{"norm": "groupnorm", "hidden_act": "mish", "pixel_unshuffle": 2, "block": "sep", "dropout": 0.1, "residual_init": "none", "learning_rate": 0.0019, "beta2": 0.98, "eps": 1e-08, "epochs": 32.0, "final_lr_fraction": 0.05}
Rows from block 11, named by matrix and row number. Each number is 50 + 10 x the weight over its row's rms, rounded and kept within 0 to 99. All counts start at 0.
# short0: shortcut pointwise conv (model.decb.0.0.short.0.weight, 192x384x1x1), inputs 0-63
short0.1:46 52 39 31 64 49 45 58 48 56 46 42 38 49 45 58 55 48 40 55 38 58 52 50 53 36 44 43 67 52 64 44 50 59 42 47 41 41 49 54 46 45 26 56 42 38 49 49 38 64 49 51 52 50 52 35 56 40 37 47 48 57 48 51
short0.2:45 49 46 49 46 47 41 55 44 47 43 49 59 45 51 54 48 50 61 46 54 43 47 53 59 57 56 49 60 41 64 61 50 59 53 46 55 58 53 55 39 51 58 47 42 47 47 41 47 45 42 51 57 42 54 46 43 54 50 46 46 40 53 62
short0.3:33 28 50 53 55 31 53 55 54 29 60 41 54 31 72 39 44 49 70 60 72 29 64 51 38 70 68 69 53 31 55 71 54 48 37 33 69 73 71 55 48 33 68 65 52 53 25 55 53 49 48 69 44 41 45 38 29 45 48 40 27 29 36 47
short0.4:52 52 53 59 62 57 54 50 59 60 60 45 69 55 48 53 52 37 41 60 39 62 56 54 39 40 42 50 54 64 50 39 43 46 44 47 44 37 38 47 50 52 36 51 45 38 56 49 56 65 53 43 42 56 49 53 59 45 50 44 60 62 56 40
short0.5:66 59 62 58 59 57 58 64 54 56 48 48 47 64 40 57 54 66 43 55 40 57 38 50 47 38 49 42 52 60 46 49 61 52 70 59 41 48 50 51 42 59 46 48 45 45 62 51 61 51 50 37 56 59 49 47 65 49 46 52 63 58 65 59
short0.6:41 43 57 75 54 42 68 38 63 44 46 38 57 44 56 42 61 36 57 55 57 42 54 46 34 54 56 54 68 39 73 55 50 63 48 42 59 57 59 59 45 41 52 55 51 61 41 44 39 53 40 55 39 40 60 41 43 52 46 42 44 43 45 58
short0.7:69 71 53 50 47 71 45 51 44 72 50 59 54 70 28 59 51 57 28 45 27 72 34 59 59 27 27 29 45 71 51 26 48 52 67 69 29 27 27 57 52 67 27 34 42 57 71 45 47 49 49 30 57 59 47 62 71 60 54 59 69 72 65 57
short0.8:50 58 40 62 48 52 58 44 53 47 51 52 55 51 48 40 38 41 51 51 54 51 51 49 37 53 51 44 56 51 58 55 49 53 51 55 49 59 49 56 42 57 49 53 53 56 47 65 49 54 37 49 54 42 59 42 44 44 35 47 47 51 53 51
short0.9:67 71 40 40 50 66 42 54 46 73 52 49 50 67 27 46 53 45 24 46 24 74 42 49 56 26 25 31 54 71 58 20 45 52 58 61 26 21 25 45 47 61 20 40 49 45 69 47 38 49 52 29 51 51 51 52 76 52 57 43 65 77 55 53
short0.10:44 45 62 53 42 49 51 58 45 47 60 48 62 47 53 49 49 54 52 45 57 44 50 56 54 57 55 51 45 47 49 52 45 52 48 47 48 57 55 52 55 48 56 51 45 55 48 42 56 45 50 45 49 58 48 50 46 53 50 51 48 43 52 56
short0.11:28 28 50 50 54 32 53 50 59 33 44 38 46 30 70 36 40 45 69 57 68 30 68 39 42 67 67 66 49 25 48 68 57 45 30 33 70 71 65 45 48 32 64 69 57 39 29 60 64 59 47 69 34 39 51 35 34 41 40 40 36 30 30 46
short0.12:32 31 48 41 58 34 40 45 48 32 36 56 46 30 68 48 43 53 68 48 71 24 60 52 43 71 74 72 46 26 40 75 44 48 44 27 75 77 70 47 40 38 76 59 54 54 32 57 52 60 44 64 43 53 51 52 28 47 53 49 39 28 40 46
short0.13:42 39 59 65 45 43 47 39 54 31 50 42 57 39 60 29 58 34 71 40 66 36 60 47 45 70 63 53 50 38 58 65 44 54 38 41 65 62 65 48 33 41 64 61 51 57 42 46 50 39 46 64 51 47 46 29 31 50 58 45 48 42 44 47
short0.14:28 29 53 54 45 28 54 57 59 29 57 40 45 31 72 44 41 45 71 54 71 29 69 47 38 69 70 70 52 31 57 68 48 54 31 33 68 70 70 51 49 32 69 70 44 42 28 54 54 47 49 70 43 47 47 37 29 37 43 35 28 30 38 48
short0.15:28 29 57 53 55 32 49 56 63 37 65 46 44 31 70 45 51 33 70 58 71 32 64 42 42 74 73 70 56 32 56 67 56 52 28 43 73 74 74 44 45 37 71 67 58 38 31 53 44 45 52 74 34 37 51 39 31 46 51 36 36 31 33 46
short0.16:50 47 55 70 49 44 49 55 50 35 48 47 58 51 57 44 33 40 58 44 64 40 58 53 36 61 66 55 43 41 51 63 52 50 37 47 55 68 64 56 48 54 66 61 63 50 49 47 50 42 40 54 46 42 43 45 37 41 47 56 49 39 45 51
short0.17:36 37 46 52 55 40 58 51 52 38 42 40 50 35 62 41 52 39 62 59 63 37 61 44 36 62 61 63 47 36 44 63 51 44 41 38 65 65 64 49 55 39 66 60 51 46 36 57 54 54 51 66 41 45 57 39 37 40 43 45 36 35 42 44
short0.18:53 55 49 59 55 58 56 48 55 54 51 48 49 53 46 50 53 42 54 57 51 53 55 52 45 46 41 43 62 51 58 47 48 56 56 50 47 45 44 51 49 49 41 51 43 50 47 61 42 44 50 48 38 43 49 56 55 44 51 40 46 52 50 45
short0.19:45 41 53 52 60 49 53 54 56 36 44 53 37 45 61 49 45 52 59 56 54 42 55 45 57 58 54 54 55 42 43 54 54 51 46 41 59 56 55 42 58 47 51 48 50 36 43 52 60 44 67 56 52 48 47 52 42 56 51 43 41 37 46 45
short0.20:51 56 62 48 43 53 52 58 51 53 55 51 46 55 44 51 51 48 47 48 47 54 46 54 48 49 45 50 39 58 53 47 49 47 57 60 45 45 48 62 47 55 47 47 50 51 53 55 54 45 45 44 48 57 48 47 54 53 52 47 57 58 57 49
short0.21:32 26 51 52 62 31 48 55 56 28 41 45 39 35 71 43 48 54 74 58 76 32 59 51 45 71 75 66 58 27 53 74 53 55 42 31 69 74 75 45 38 39 75 67 40 39 30 51 59 56 55 69 40 46 44 33 29 46 50 44 35 32 39 53
short0.22:49 44 27 20 67 52 55 50 48 49 75 49 41 49 50 48 70 57 59 57 50 44 46 42 45 60 52 45 54 47 32 47 69 17 41 58 49 53 57 27 41 57 53 43 46 47 41 44 49 30 73 50 43 50 67 61 43 59 93 39 47 50 53 47
short0.23:60 54 32 52 81 64 34 53 45 50 28 64 40 60 44 70 55 61 45 32 48 51 43 47 59 40 52 46 46 54 57 50 43 60 62 53 48 40 49 41 35 53 47 40 29 39 58 26 47 56 66 49 61 57 29 48 52 57 67 52 61 57 53 62
short0.24:32 32 51 41 51 29 49 50 46 30 49 43 47 30 71 48 46 49 67 53 70 32 65 41 44 71 69 70 50 30 44 71 42 47 33 28 69 70 71 43 47 32 64 69 51 43 28 49 56 45 57 69 51 48 45 40 32 42 50 50 31 33 39 51
short0.25:31 30 39 53 57 31 56 48 45 28 45 51 42 34 72 49 40 49 64 52 73 28 57 41 43 71 74 76 59 28 54 72 54 55 36 35 68 71 77 49 47 43 71 60 50 37 32 51 53 46 58 64 50 45 45 40 33 36 41 49 28 28 41 51
short0.26:61 60 49 52 43 63 41 46 51 59 39 61 54 63 43 60 51 58 38 36 42 61 41 54 54 42 41 40 48 56 53 42 45 53 64 60 41 44 41 55 54 62 43 41 40 61 64 46 39 44 47 40 61 59 51 60 60 59 54 57 62 62 63 62
short0.27:67 69 58 62 30 71 52 58 54 63 53 50 51 67 35 50 44 48 38 52 29 72 50 49 48 37 29 28 53 71 58 33 48 49 51 67 30 28 24 50 45 51 35 47 48 51 67 65 54 27 53 25 60 56 53 61 71 47 56 52 61 70 51 59
short0.28:44 43 53 51 54 47 49 53 45 43 49 42 49 43 55 47 49 46 56 49 57 40 57 46 43 54 57 58 52 41 47 55 43 46 46 42 60 62 58 45 54 37 55 60 59 48 41 51 49 48 48 60 44 49 45 41 39 44 45 44 40 42 40 47
short0.29:43 41 54 50 73 44 66 44 41 30 51 19 49 48 62 25 49 51 57 59 62 38 65 37 25 65 58 59 54 38 39 66 46 34 32 45 56 64 63 34 58 50 64 59 45 44 38 58 51 45 54 62 44 39 55 41 39 26 39 48 37 43 33 44
short0.30:55 51 48 42 47 50 42 48 50 49 45 55 52 50 52 50 47 56 53 42 52 49 44 51 58 52 48 48 49 49 56 51 42 49 59 52 50 53 52 58 50 52 52 43 40 50 51 46 41 51 38 49 54 48 41 49 49 50 48 50 53 49 56 48
short0.31:66 69 54 54 47 68 56 46 46 65 42 55 52 68 30 58 49 54 32 46 31 68 33 57 49 32 32 31 49 69 53 31 49 57 67 66 33 33 31 56 45 63 30 36 45 54 67 46 46 52 45 32 51 55 50 57 70 52 52 52 71 69 62 57
short0.32:53 41 53 58 54 43 58 41 57 42 45 30 49 42 61 31 49 49 66 53 68 44 48 48 33 66 63 54 55 44 65 60 64 59 57 49 59 64 59 47 45 54 60 44 52 59 53 53 50 54 52 50 39 40 51 39 42 48 62 36 45 39 45 50
short0.33:35 36 53 58 49 33 52 61 55 34 63 39 52 34 67 34 39 36 65 58 66 38 68 47 40 64 64 66 55 35 54 63 48 49 36 38 64 64 64 58 45 30 60 71 58 39 36 51 60 45 43 69 35 41 49 38 35 34 41 39 36 33 32 43
short0.34:59 67 38 41 39 63 43 50 49 67 41 52 52 62 33 60 47 51 31 37 34 67 45 50 56 34 32 35 55 64 65 31 50 54 59 62 34 32 34 50 35 56 31 52 50 41 62 42 46 47 46 33 50 50 44 49 63 54 51 51 60 70 57 64
short0.35:47 53 45 60 51 50 51 49 50 57 43 43 57 52 46 41 52 50 44 61 46 56 53 46 43 41 44 47 51 55 44 41 56 41 43 49 46 41 42 42 45 42 42 54 52 39 52 54 56 57 47 49 45 48 54 46 54 44 39 45 48 57 45 45
short0.36:47 47 59 56 46 46 54 53 44 43 47 45 49 43 53 40 67 43 63 62 62 40 54 49 45 68 62 61 44 48 50 68 61 42 53 44 55 66 59 48 49 46 59 51 58 45 43 54 59 52 60 55 51 38 65 50 42 54 70 46 49 42 47 54
short0.37:62 51 55 83 49 50 57 34 49 48 55 58 63 38 40 36 21 41 48 56 48 51 49 44 61 51 39 40 23 47 51 49 59 44 36 71 50 57 45 56 51 48 46 49 62 61 66 47 51 46 47 39 44 50 69 51 46 55 26 49 59 52 50 45
short0.38:38 42 58 62 67 45 54 59 53 37 59 26 52 36 58 43 46 38 66 65 63 33 61 46 30 61 66 55 57 41 53 62 61 43 42 36 66 66 61 48 43 35 63 62 47 38 36 66 71 57 57 62 35 50 37 38 44 37 49 40 34 41 45 46
short0.39:41 39 43 35 64 45 48 57 35 41 46 46 52 42 57 55 52 40 57 50 55 46 52 49 48 56 60 54 48 37 43 63 45 49 47 44 55 59 50 49 62 44 61 54 49 53 39 53 57 45 60 52 48 54 56 52 41 53 60 56 45 42 40 47
short0.40:46 40 41 47 64 40 34 51 40 41 40 45 56 41 59 56 51 58 59 38 59 42 57 45 56 52 60 56 48 43 38 56 54 39 41 43 58 64 58 43 50 45 60 57 42 48 48 35 50 41 57 53 38 52 35 56 43 54 66 52 46 46 48 62
short0.41:58 65 63 58 24 56 36 64 41 66 80 53 47 58 34 55 55 31 33 45 31 66 57 71 57 38 34 42 33 56 55 31 34 34 43 62 39 31 40 45 60 45 38 49 44 69 65 57 15 38 45 38 30 64 45 64 67 48 46 65 58 73 49 50
short0.42:40 45 57 38 42 41 49 61 37 52 51 42 40 49 52 59 55 44 59 44 47 56 49 53 47 59 50 53 56 47 54 44 42 52 50 48 47 47 46 54 45 42 49 50 54 40 51 45 49 40 46 49 55 54 48 50 53 53 53 41 52 53 43 58
short0.43:56 53 61 64 52 50 55 61 44 54 45 54 72 55 50 53 57 59 49 45 52 54 49 70 42 50 54 53 42 53 45 50 44 58 62 51 48 50 51 49 49 56 54 48 35 63 51 53 43 48 44 46 47 63 36 54 52 47 46 51 54 50 52 53
short0.44:66 71 52 54 44 68 46 55 43 72 47 54 59 70 29 56 47 52 27 49 26 74 36 57 54 28 24 29 47 71 55 21 47 51 63 67 28 22 28 57 49 64 25 34 44 56 71 46 44 49 47 29 54 59 51 59 71 54 53 55 70 74 62 51
short0.45:36 40 58 63 48 43 60 51 61 38 46 40 54 42 56 41 47 47 56 56 58 46 55 45 40 58 54 57 53 41 65 52 47 54 50 46 56 57 57 49 53 44 55 55 48 53 45 59 51 41 48 63 49 53 49 48 42 45 45 44 40 48 48 45
short0.46:48 54 24 65 55 39 35 54 54 54 52 52 52 58 43 43 46 50 56 50 53 67 39 38 68 54 56 54 48 41 59 47 59 49 47 54 49 47 50 50 54 54 43 42 53 38 51 55 30 24 41 43 59 64 51 47 53 56 58 54 59 61 60 40
short0.47:39 42 44 20 48 35 21 63 40 37 19 63 49 38 65 49 43 52 67 37 59 36 60 50 62 61 59 70 31 35 40 64 34 49 44 44 62 62 61 49 41 35 61 62 55 51 41 29 46 59 34 56 45 52 22 56 35 63 47 64 29 37 41 56
short0.48:47 46 46 53 51 42 57 53 48 46 54 49 53 49 49 50 54 51 52 55 60 45 49 52 43 53 59 49 64 47 62 59 53 59 51 51 49 56 57 57 37 53 51 51 45 48 47 51 52 56 49 53 56 45 51 48 46 37 49 52 52 41 51 50
short0.49:34 32 42 38 67 33 40 65 56 32 37 65 74 38 63 31 48 57 54 46 66 39 58 60 48 59 69 70 43 25 54 68 54 43 44 35 68 68 70 42 62 47 64 69 60 58 34 57 43 63 25 62 44 48 32 42 30 46 43 47 36 38 43 44
short0.50:32 36 49 48 49 37 63 47 53 39 56 41 42 34 58 39 35 48 59 63 60 35 63 46 43 58 60 62 53 39 47 56 47 42 38 44 58 64 62 47 48 40 58 68 57 40 36 44 60 49 47 61 35 39 45 36 37 40 34 42 41 41 44 49
short0.51:42 43 50 42 46 40 53 62 49 39 57 53 65 37 57 51 48 45 61 51 59 39 55 45 53 61 60 59 53 41 54 61 50 49 43 38 61 58 63 58 46 48 56 55 53 50 40 52 38 57 50 55 54 52 49 51 36 47 48 55 40 40 41 48
short0.52:47 46 54 54 48 46 48 49 53 45 50 48 50 44 53 49 46 46 53 49 55 46 53 46 50 57 54 55 55 48 55 56 51 49 43 45 55 55 54 54 47 42 52 51 50 49 47 51 47 48 44 53 45 42 45 48 46 47 46 47 46 45 46 50
short0.53:31 31 49 48 46 35 48 56 56 38 53 54 39 35 65 48 54 44 65 47 66 34 62 54 51 68 72 70 56 32 58 66 54 56 32 35 64 65 68 55 54 39 73 62 56 54 35 46 46 47 46 64 40 48 53 40 30 35 55 47 33 33 40 51
short0.54:31 29 44 47 55 31 54 56 56 29 50 35 46 30 71 41 49 44 69 53 71 30 65 40 38 71 72 68 59 29 44 71 55 44 36 34 70 73 73 38 41 35 71 66 57 39 29 54 61 50 54 68 39 38 50 37 29 40 49 41 32 29 37 48
short0.55:60 61 56 60 45 54 44 30 55 63 29 51 45 54 45 44 35 47 43 49 42 56 49 52 43 46 51 39 49 59 67 51 53 61 50 61 42 47 45 53 42 53 50 46 41 52 54 44 59 62 36 43 37 43 42 54 54 52 43 41 58 59 56 58
short0.56:50 50 54 32 48 45 32 48 54 47 52 53 51 40 59 53 49 42 52 42 61 45 54 39 54 59 58 53 50 37 60 64 36 43 40 43 59 55 57 72 63 45 56 57 60 48 44 39 44 62 37 49 48 44 45 40 44 61 57 45 48 44 42 61
short0.57:67 64 49 45 39 67 47 60 44 72 58 52 54 66 33 56 52 46 32 56 31 67 39 50 59 28 31 32 50 69 45 30 47 39 56 65 31 27 33 50 48 59 26 38 50 52 68 51 48 44 50 34 50 61 51 59 63 59 61 51 66 68 60 49
short0.58:43 45 59 52 41 45 57 54 59 45 62 43 41 44 59 53 45 40 59 61 59 41 51 48 40 61 57 53 58 45 67 60 51 58 46 51 52 59 62 50 21 46 62 51 55 39 45 54 59 43 53 52 48 40 50 46 44 41 52 53 49 39 41 56
short0.59:48 45 53 56 56 45 55 51 52 46 50 45 48 47 58 54 51 44 55 57 59 41 51 50 35 58 59 51 55 43 60 62 50 58 48 49 52 59 59 49 38 46 62 54 54 51 46 51 53 52 51 56 34 43 47 44 46 47 49 43 51 37 50 50
short0.60:48 42 56 52 53 42 48 54 55 41 46 52 52 44 58 50 52 44 60 51 59 40 59 58 49 58 62 54 53 43 60 65 50 62 45 44 56 57 61 47 52 46 62 50 57 51 44 54 50 49 47 57 50 52 50 52 43 43 47 50 42 37 44 45
short0.61:68 65 54 46 44 68 47 53 44 65 57 56 55 70 32 58 46 53 35 41 34 69 35 55 59 34 35 26 39 67 47 35 55 53 63 67 34 35 32 56 52 65 40 32 42 58 68 47 39 45 47 32 55 59 53 60 67 58 52 56 69 64 62 53
short0.62:44 48 22 27 69 47 51 67 50 49 64 48 30 50 52 67 59 52 60 61 54 37 50 33 54 55 53 45 72 49 20 53 65 35 51 47 50 45 52 19 27 56 54 44 51 29 44 58 67 40 99 48 39 44 63 60 60 68 90 51 40 52 47 41
short0.63:47 42 53 47 44 47 37 52 55 46 53 53 54 44 57 49 48 44 54 42 61 43 50 58 55 58 59 57 54 46 65 62 48 54 42 41 55 57 62 55 51 45 65 50 49 50 46 51 48 58 43 57 56 51 53 44 42 54 54 49 47 43 48 61
short0.64:57 59 49 52 56 60 50 53 54 63 51 52 51 60 36 48 50 46 39 56 37 61 45 49 52 37 37 41 49 55 51 37 49 50 50 56 37 38 40 51 48 55 35 48 48 47 59 49 49 50 54 41 47 50 58 52 58 52 52 52 58 58 51 49
short0.65:38 36 57 59 52 42 49 45 52 40 47 57 57 45 60 43 41 52 60 46 59 41 58 52 47 61 55 57 52 40 54 58 47 47 45 43 60 58 58 50 51 44 58 54 52 57 41 52 47 52 41 61 45 53 51 51 39 49 46 47 42 41 42 51
short0.66:43 37 30 40 55 41 45 60 53 35 58 43 52 45 66 45 54 42 61 61 72 41 55 50 55 58 62 58 68 34 49 64 66 57 48 47 61 65 57 37 23 44 57 47 54 40 38 49 55 42 68 60 45 38 54 40 36 44 69 49 47 34 45 60
short0.67:65 63 48 42 45 60 55 47 43 67 50 54 42 62 38 57 63 47 36 46 33 65 39 48 67 35 36 32 38 66 38 42 47 41 63 61 36 34 36 51 51 58 35 41 57 44 64 55 54 42 56 38 56 55 54 61 68 59 54 62 65 67 53 61
short0.68:52 45 53 44 34 52 31 45 55 52 28 57 73 47 51 63 50 62 55 40 60 40 45 53 64 56 48 52 30 44 53 60 41 52 51 49 53 62 57 57 43 49 60 48 64 64 44 31 52 60 39 53 59 53 46 62 48 62 56 68 49 41 50 53
short0.69:38 39 50 54 51 41 55 54 55 40 58 46 44 39 60 45 45 53 60 54 58 40 59 47 42 58 59 62 54 39 47 57 51 43 41 42 63 59 59 43 52 40 56 58 49 44 36 58 52 49 48 61 43 47 55 47 40 44 45 45 39 41 41 42
short0.70:67 70 58 55 46 68 44 49 41 70 49 51 52 71 32 55 49 53 28 48 28 72 38 60 60 33 31 29 52 68 52 32 49 54 62 65 29 27 31 55 51 63 27 35 40 57 70 44 53 47 49 32 53 55 54 57 68 61 61 56 68 71 59 58
short0.71:44 37 46 45 46 34 52 49 50 36 52 46 50 39 61 50 50 47 64 52 63 35 57 48 52 64 65 60 54 37 44 65 54 45 39 42 63 63 63 44 39 41 66 54 58 40 40 47 60 45 50 59 55 49 51 55 34 54 60 53 44 37 46 51
short0.72:68 71 54 53 46 70 49 50 43 71 52 60 55 70 30 60 55 55 28 45 27 71 35 58 60 28 29 30 43 71 50 27 48 55 65 68 28 27 28 57 53 66 28 36 40 59 70 45 46 49 52 30 58 60 47 63 72 60 55 59 68 73 64 56
short0.73:60 60 50 47 36 61 45 47 50 63 61 61 48 58 42 53 39 52 44 50 39 58 37 58 60 50 46 43 37 62 40 45 47 40 56 60 40 45 44 56 50 61 46 39 49 49 61 42 56 41 49 41 60 55 52 60 59 58 54 57 62 63 64 56
short0.74:29 29 52 48 54 29 54 59 53 28 52 38 45 29 73 42 40 46 71 51 70 29 67 42 39 73 72 69 51 28 55 70 46 48 37 35 72 71 71 44 45 36 70 67 51 42 31 56 50 50 47 67 41 46 44 41 29 41 43 35 30 30 37 52
short0.75:51 47 53 41 45 55 53 56 61 51 52 39 49 53 52 50 61 42 50 50 48 53 47 36 48 45 53 45 58 57 65 49 56 45 48 55 50 51 49 48 45 54 50 49 61 44 53 61 51 59 51 52 51 44 49 46 48 50 52 45 52 47 52 55
short0.76:69 67 52 48 47 66 47 48 43 69 49 58 49 67 31 59 46 58 32 45 32 69 37 52 54 31 34 33 45 67 50 31 45 50 64 67 33 34 32 53 52 64 31 37 44 54 66 48 51 50 46 31 55 58 49 58 68 55 47 55 65 69 61 52
short0.77:31 27 49 49 51 28 51 49 53 27 51 42 49 28 72 39 46 46 70 54 72 29 64 43 42 72 72 71 51 28 46 72 52 48 36 31 73 72 73 43 47 32 73 66 57 45 27 52 55 47 51 70 42 41 48 38 28 40 45 46 32 29 35 46
short0.78:46 50 49 42 56 46 59 34 45 47 56 31 40 42 53 41 64 42 48 70 55 49 54 40 45 45 49 53 60 43 52 48 58 52 39 36 47 48 46 43 57 47 42 53 53 45 46 53 66 34 70 54 47 38 65 34 43 48 49 33 38 45 52 48
short0.79:68 70 50 44 43 69 44 45 39 72 43 54 51 70 30 57 53 54 28 45 28 73 38 56 57 28 27 33 48 71 54 27 41 57 64 65 28 25 29 54 48 65 27 38 39 54 69 40 45 45 51 28 56 58 47 60 68 58 56 53 66 73 65 61
short0.80:47 42 59 55 49 39 57 38 47 43 46 31 49 37 61 53 63 30 57 48 64 45 57 53 55 56 62 53 52 37 45 63 32 54 41 36 57 61 67 54 52 45 57 60 43 57 34 51 51 52 61 52 51 45 48 43 39 46 59 68 37 37 44 53
short0.81:40 34 58 43 39 34 33 52 36 37 28 62 54 36 59 48 43 52 56 29 62 27 55 78 59 60 53 60 45 34 39 71 28 52 41 30 61 64 63 57 50 39 67 67 46 64 39 27 38 51 38 62 44 53 34 53 34 51 51 66 41 33 46 62
short0.82:60 58 55 39 41 56 41 57 46 63 54 60 44 59 43 60 44 56 41 41 42 56 42 53 58 40 40 40 35 61 43 39 31 39 52 57 40 39 41 52 54 54 36 45 47 50 60 46 49 56 38 39 57 63 38 59 62 59 45 53 58 58 59 50
short0.83:40 39 50 45 57 41 53 57 54 36 42 50 52 39 63 53 43 58 62 44 63 38 62 51 47 61 57 65 48 36 68 68 38 58 42 46 67 65 68 68 47 43 69 65 60 50 38 46 44 49 32 58 33 41 40 58 36 48 51 50 45 40 44 45
short0.84:70 59 53 44 63 62 32 62 49 57 65 66 51 60 46 47 63 70 46 36 40 64 32 44 48 34 46 32 47 49 45 40 54 23 74 66 46 36 47 49 64 56 36 34 48 59 55 51 55 34 72 31 70 62 36 63 60 68 72 62 66 59 62 66
short0.85:45 42 47 54 50 46 43 51 53 42 54 43 53 46 57 49 51 50 55 52 55 43 52 46 47 58 56 57 61 46 47 58 56 50 48 44 58 59 56 44 42 48 61 54 51 45 46 47 51 43 55 55 44 49 44 44 43 47 51 51 47 43 47 58
short0.86:66 60 50 62 39 61 40 37 45 66 62 63 49 66 38 59 44 60 33 48 34 63 36 59 61 38 41 33 34 61 49 37 59 43 68 72 35 39 35 61 41 69 43 37 44 52 65 42 55 39 48 34 61 47 41 62 68 71 66 51 67 66 75 61
short0.87:32 36 51 65 48 37 47 52 52 40 67 39 39 45 65 42 35 32 52 45 61 47 67 51 47 51 46 57 68 41 75 58 48 56 30 40 59 53 54 45 34 36 51 65 49 45 46 55 53 44 49 61 28 32 39 40 43 46 63 38 33 47 32 53
short0.88:43 38 49 63 57 34 62 45 39 38 38 45 48 40 68 50 34 44 64 34 69 26 54 54 48 66 71 69 55 36 48 64 37 69 50 47 55 68 69 54 40 50 62 45 46 56 40 41 33 37 46 59 52 51 47 63 36 47 45 71 37 27 41 53
short0.89:47 45 50 54 45 42 49 50 55 48 47 52 58 44 57 49 53 40 55 50 55 45 52 51 53 54 55 53 50 40 50 55 54 47 38 47 55 55 56 51 48 44 53 55 63 57 46 50 48 54 42 55 47 44 54 52 43 50 48 52 44 44 43 55
short0.90:63 62 54 47 42 63 36 48 42 66 39 67 44 66 30 69 57 57 33 41 32 66 40 63 61 35 39 38 44 66 42 35 40 55 60 60 32 36 36 51 51 63 39 40 35 56 67 34 55 49 56 38 52 62 30 57 64 57 60 63 67 67 59 63
short0.91:48 55 57 53 24 51 31 59 37 49 83 60 48 53 54 58 40 44 52 45 50 48 48 52 77 61 61 53 54 55 57 60 42 46 27 47 46 56 55 61 50 45 61 60 50 60 56 34 10 41 63 39 54 62 48 62 50 56 63 58 47 51 45 50
short0.92:35 32 53 52 53 34 59 51 56 32 49 40 58 35 68 47 48 51 69 51 77 28 57 45 37 70 76 64 46 34 52 76 52 47 44 40 68 76 73 50 47 42 73 58 57 46 35 53 54 48 39 63 50 46 48 41 33 40 40 48 40 29 41 48
short0.93:58 53 53 64 48 59 58 51 56 58 54 59 56 57 41 60 53 47 47 47 46 57 41 61 55 42 48 39 52 57 59 47 56 57 60 57 42 47 42 65 44 61 47 40 43 56 58 49 51 50 52 44 53 51 50 53 60 58 50 49 61 53 58 58
short0.94:30 30 46 49 54 28 53 51 56 30 54 41 50 31 71 39 47 42 69 54 72 28 66 44 42 72 71 72 55 30 43 72 57 45 32 33 69 71 73 41 46 34 71 65 63 47 31 55 50 52 47 68 45 40 55 38 28 41 46 44 33 24 35 44
short0.95:32 31 41 46 52 30 52 52 57 26 51 42 46 30 72 41 44 46 75 53 75 28 66 41 47 71 73 68 55 27 53 75 51 51 37 34 70 72 73 48 43 36 73 66 54 34 29 54 53 50 46 69 42 36 49 37 29 42 44 42 30 26 34 47
short0.96:58 65 61 57 50 61 47 56 61 67 60 50 67 63 40 34 48 48 30 48 33 59 46 50 33 38 25 40 49 61 58 32 52 60 51 54 40 32 37 54 47 52 32 48 45 59 67 57 39 51 42 36 33 44 43 49 62 40 53 51 66 61 49 45
short0.97:45 56 47 47 42 41 32 41 58 47 39 47 40 50 49 40 47 46 54 56 52 49 54 36 54 61 51 43 59 48 81 57 50 47 35 45 59 57 49 63 47 46 58 49 59 40 51 40 43 62 47 55 46 42 61 36 41 48 47 45 47 55 41 50
short0.98:40 40 65 71 26 37 44 41 44 36 63 47 65 39 64 55 39 61 67 43 65 40 50 69 55 64 72 66 17 34 43 74 55 45 52 43 55 76 71 64 33 43 72 58 35 52 32 43 50 50 48 66 40 56 35 49 40 42 44 61 43 35 35 61
short0.99:35 32 45 46 48 35 53 49 58 36 62 44 47 33 67 45 38 45 66 58 70 32 60 52 49 66 66 69 50 32 36 70 57 39 31 34 65 70 68 41 50 36 74 63 55 45 37 61 58 55 55 68 41 51 65 46 32 51 48 41 37 32 40 45
short0.100:48 41 56 59 66 52 60 53 57 48 68 42 42 46 48 43 33 36 50 61 56 46 51 50 42 58 61 41 55 53 44 59 48 40 48 54 53 53 53 50 72 49 57 52 43 42 51 63 60 64 33 55 41 50 54 50 40 39 33 37 46 44 42 32
short0.101:45 40 55 55 55 45 59 45 51 48 53 47 58 46 55 42 56 50 55 48 54 45 53 40 44 57 55 56 48 41 52 53 49 51 44 45 54 53 54 57 58 49 56 53 52 54 47 58 41 52 44 54 46 47 59 55 43 45 42 49 41 42 52 42
short0.102:37 39 52 35 56 41 45 47 53 40 39 49 61 40 58 44 42 62 64 39 63 38 54 33 39 61 62 57 41 39 39 63 45 28 41 42 65 67 62 35 55 42 67 53 66 42 40 50 54 57 45 60 65 56 34 50 39 44 48 53 40 33 42 39
short0.103:34 32 54 56 52 30 71 38 56 38 43 32 39 32 62 40 43 28 67 54 61 34 69 48 37 63 63 63 60 34 51 60 47 53 35 38 65 59 63 46 52 34 65 67 65 36 29 69 64 68 45 72 48 42 61 37 36 43 37 37 29 37 31 31
short0.104:49 49 70 72 66 55 66 57 59 39 70 29 41 50 54 23 47 42 58 77 52 46 52 51 31 54 51 52 52 50 39 56 57 34 48 45 53 51 53 38 75 40 54 54 54 39 42 73 71 45 52 61 52 54 64 39 49 41 39 24 48 47 42 31
short0.105:44 41 53 57 54 46 45 56 48 46 55 43 44 44 57 47 42 43 51 55 54 44 55 52 40 55 52 56 54 45 56 54 44 56 49 44 57 56 55 57 48 44 55 57 43 47 43 48 51 50 49 54 37 47 46 36 43 40 40 41 42 42 41 51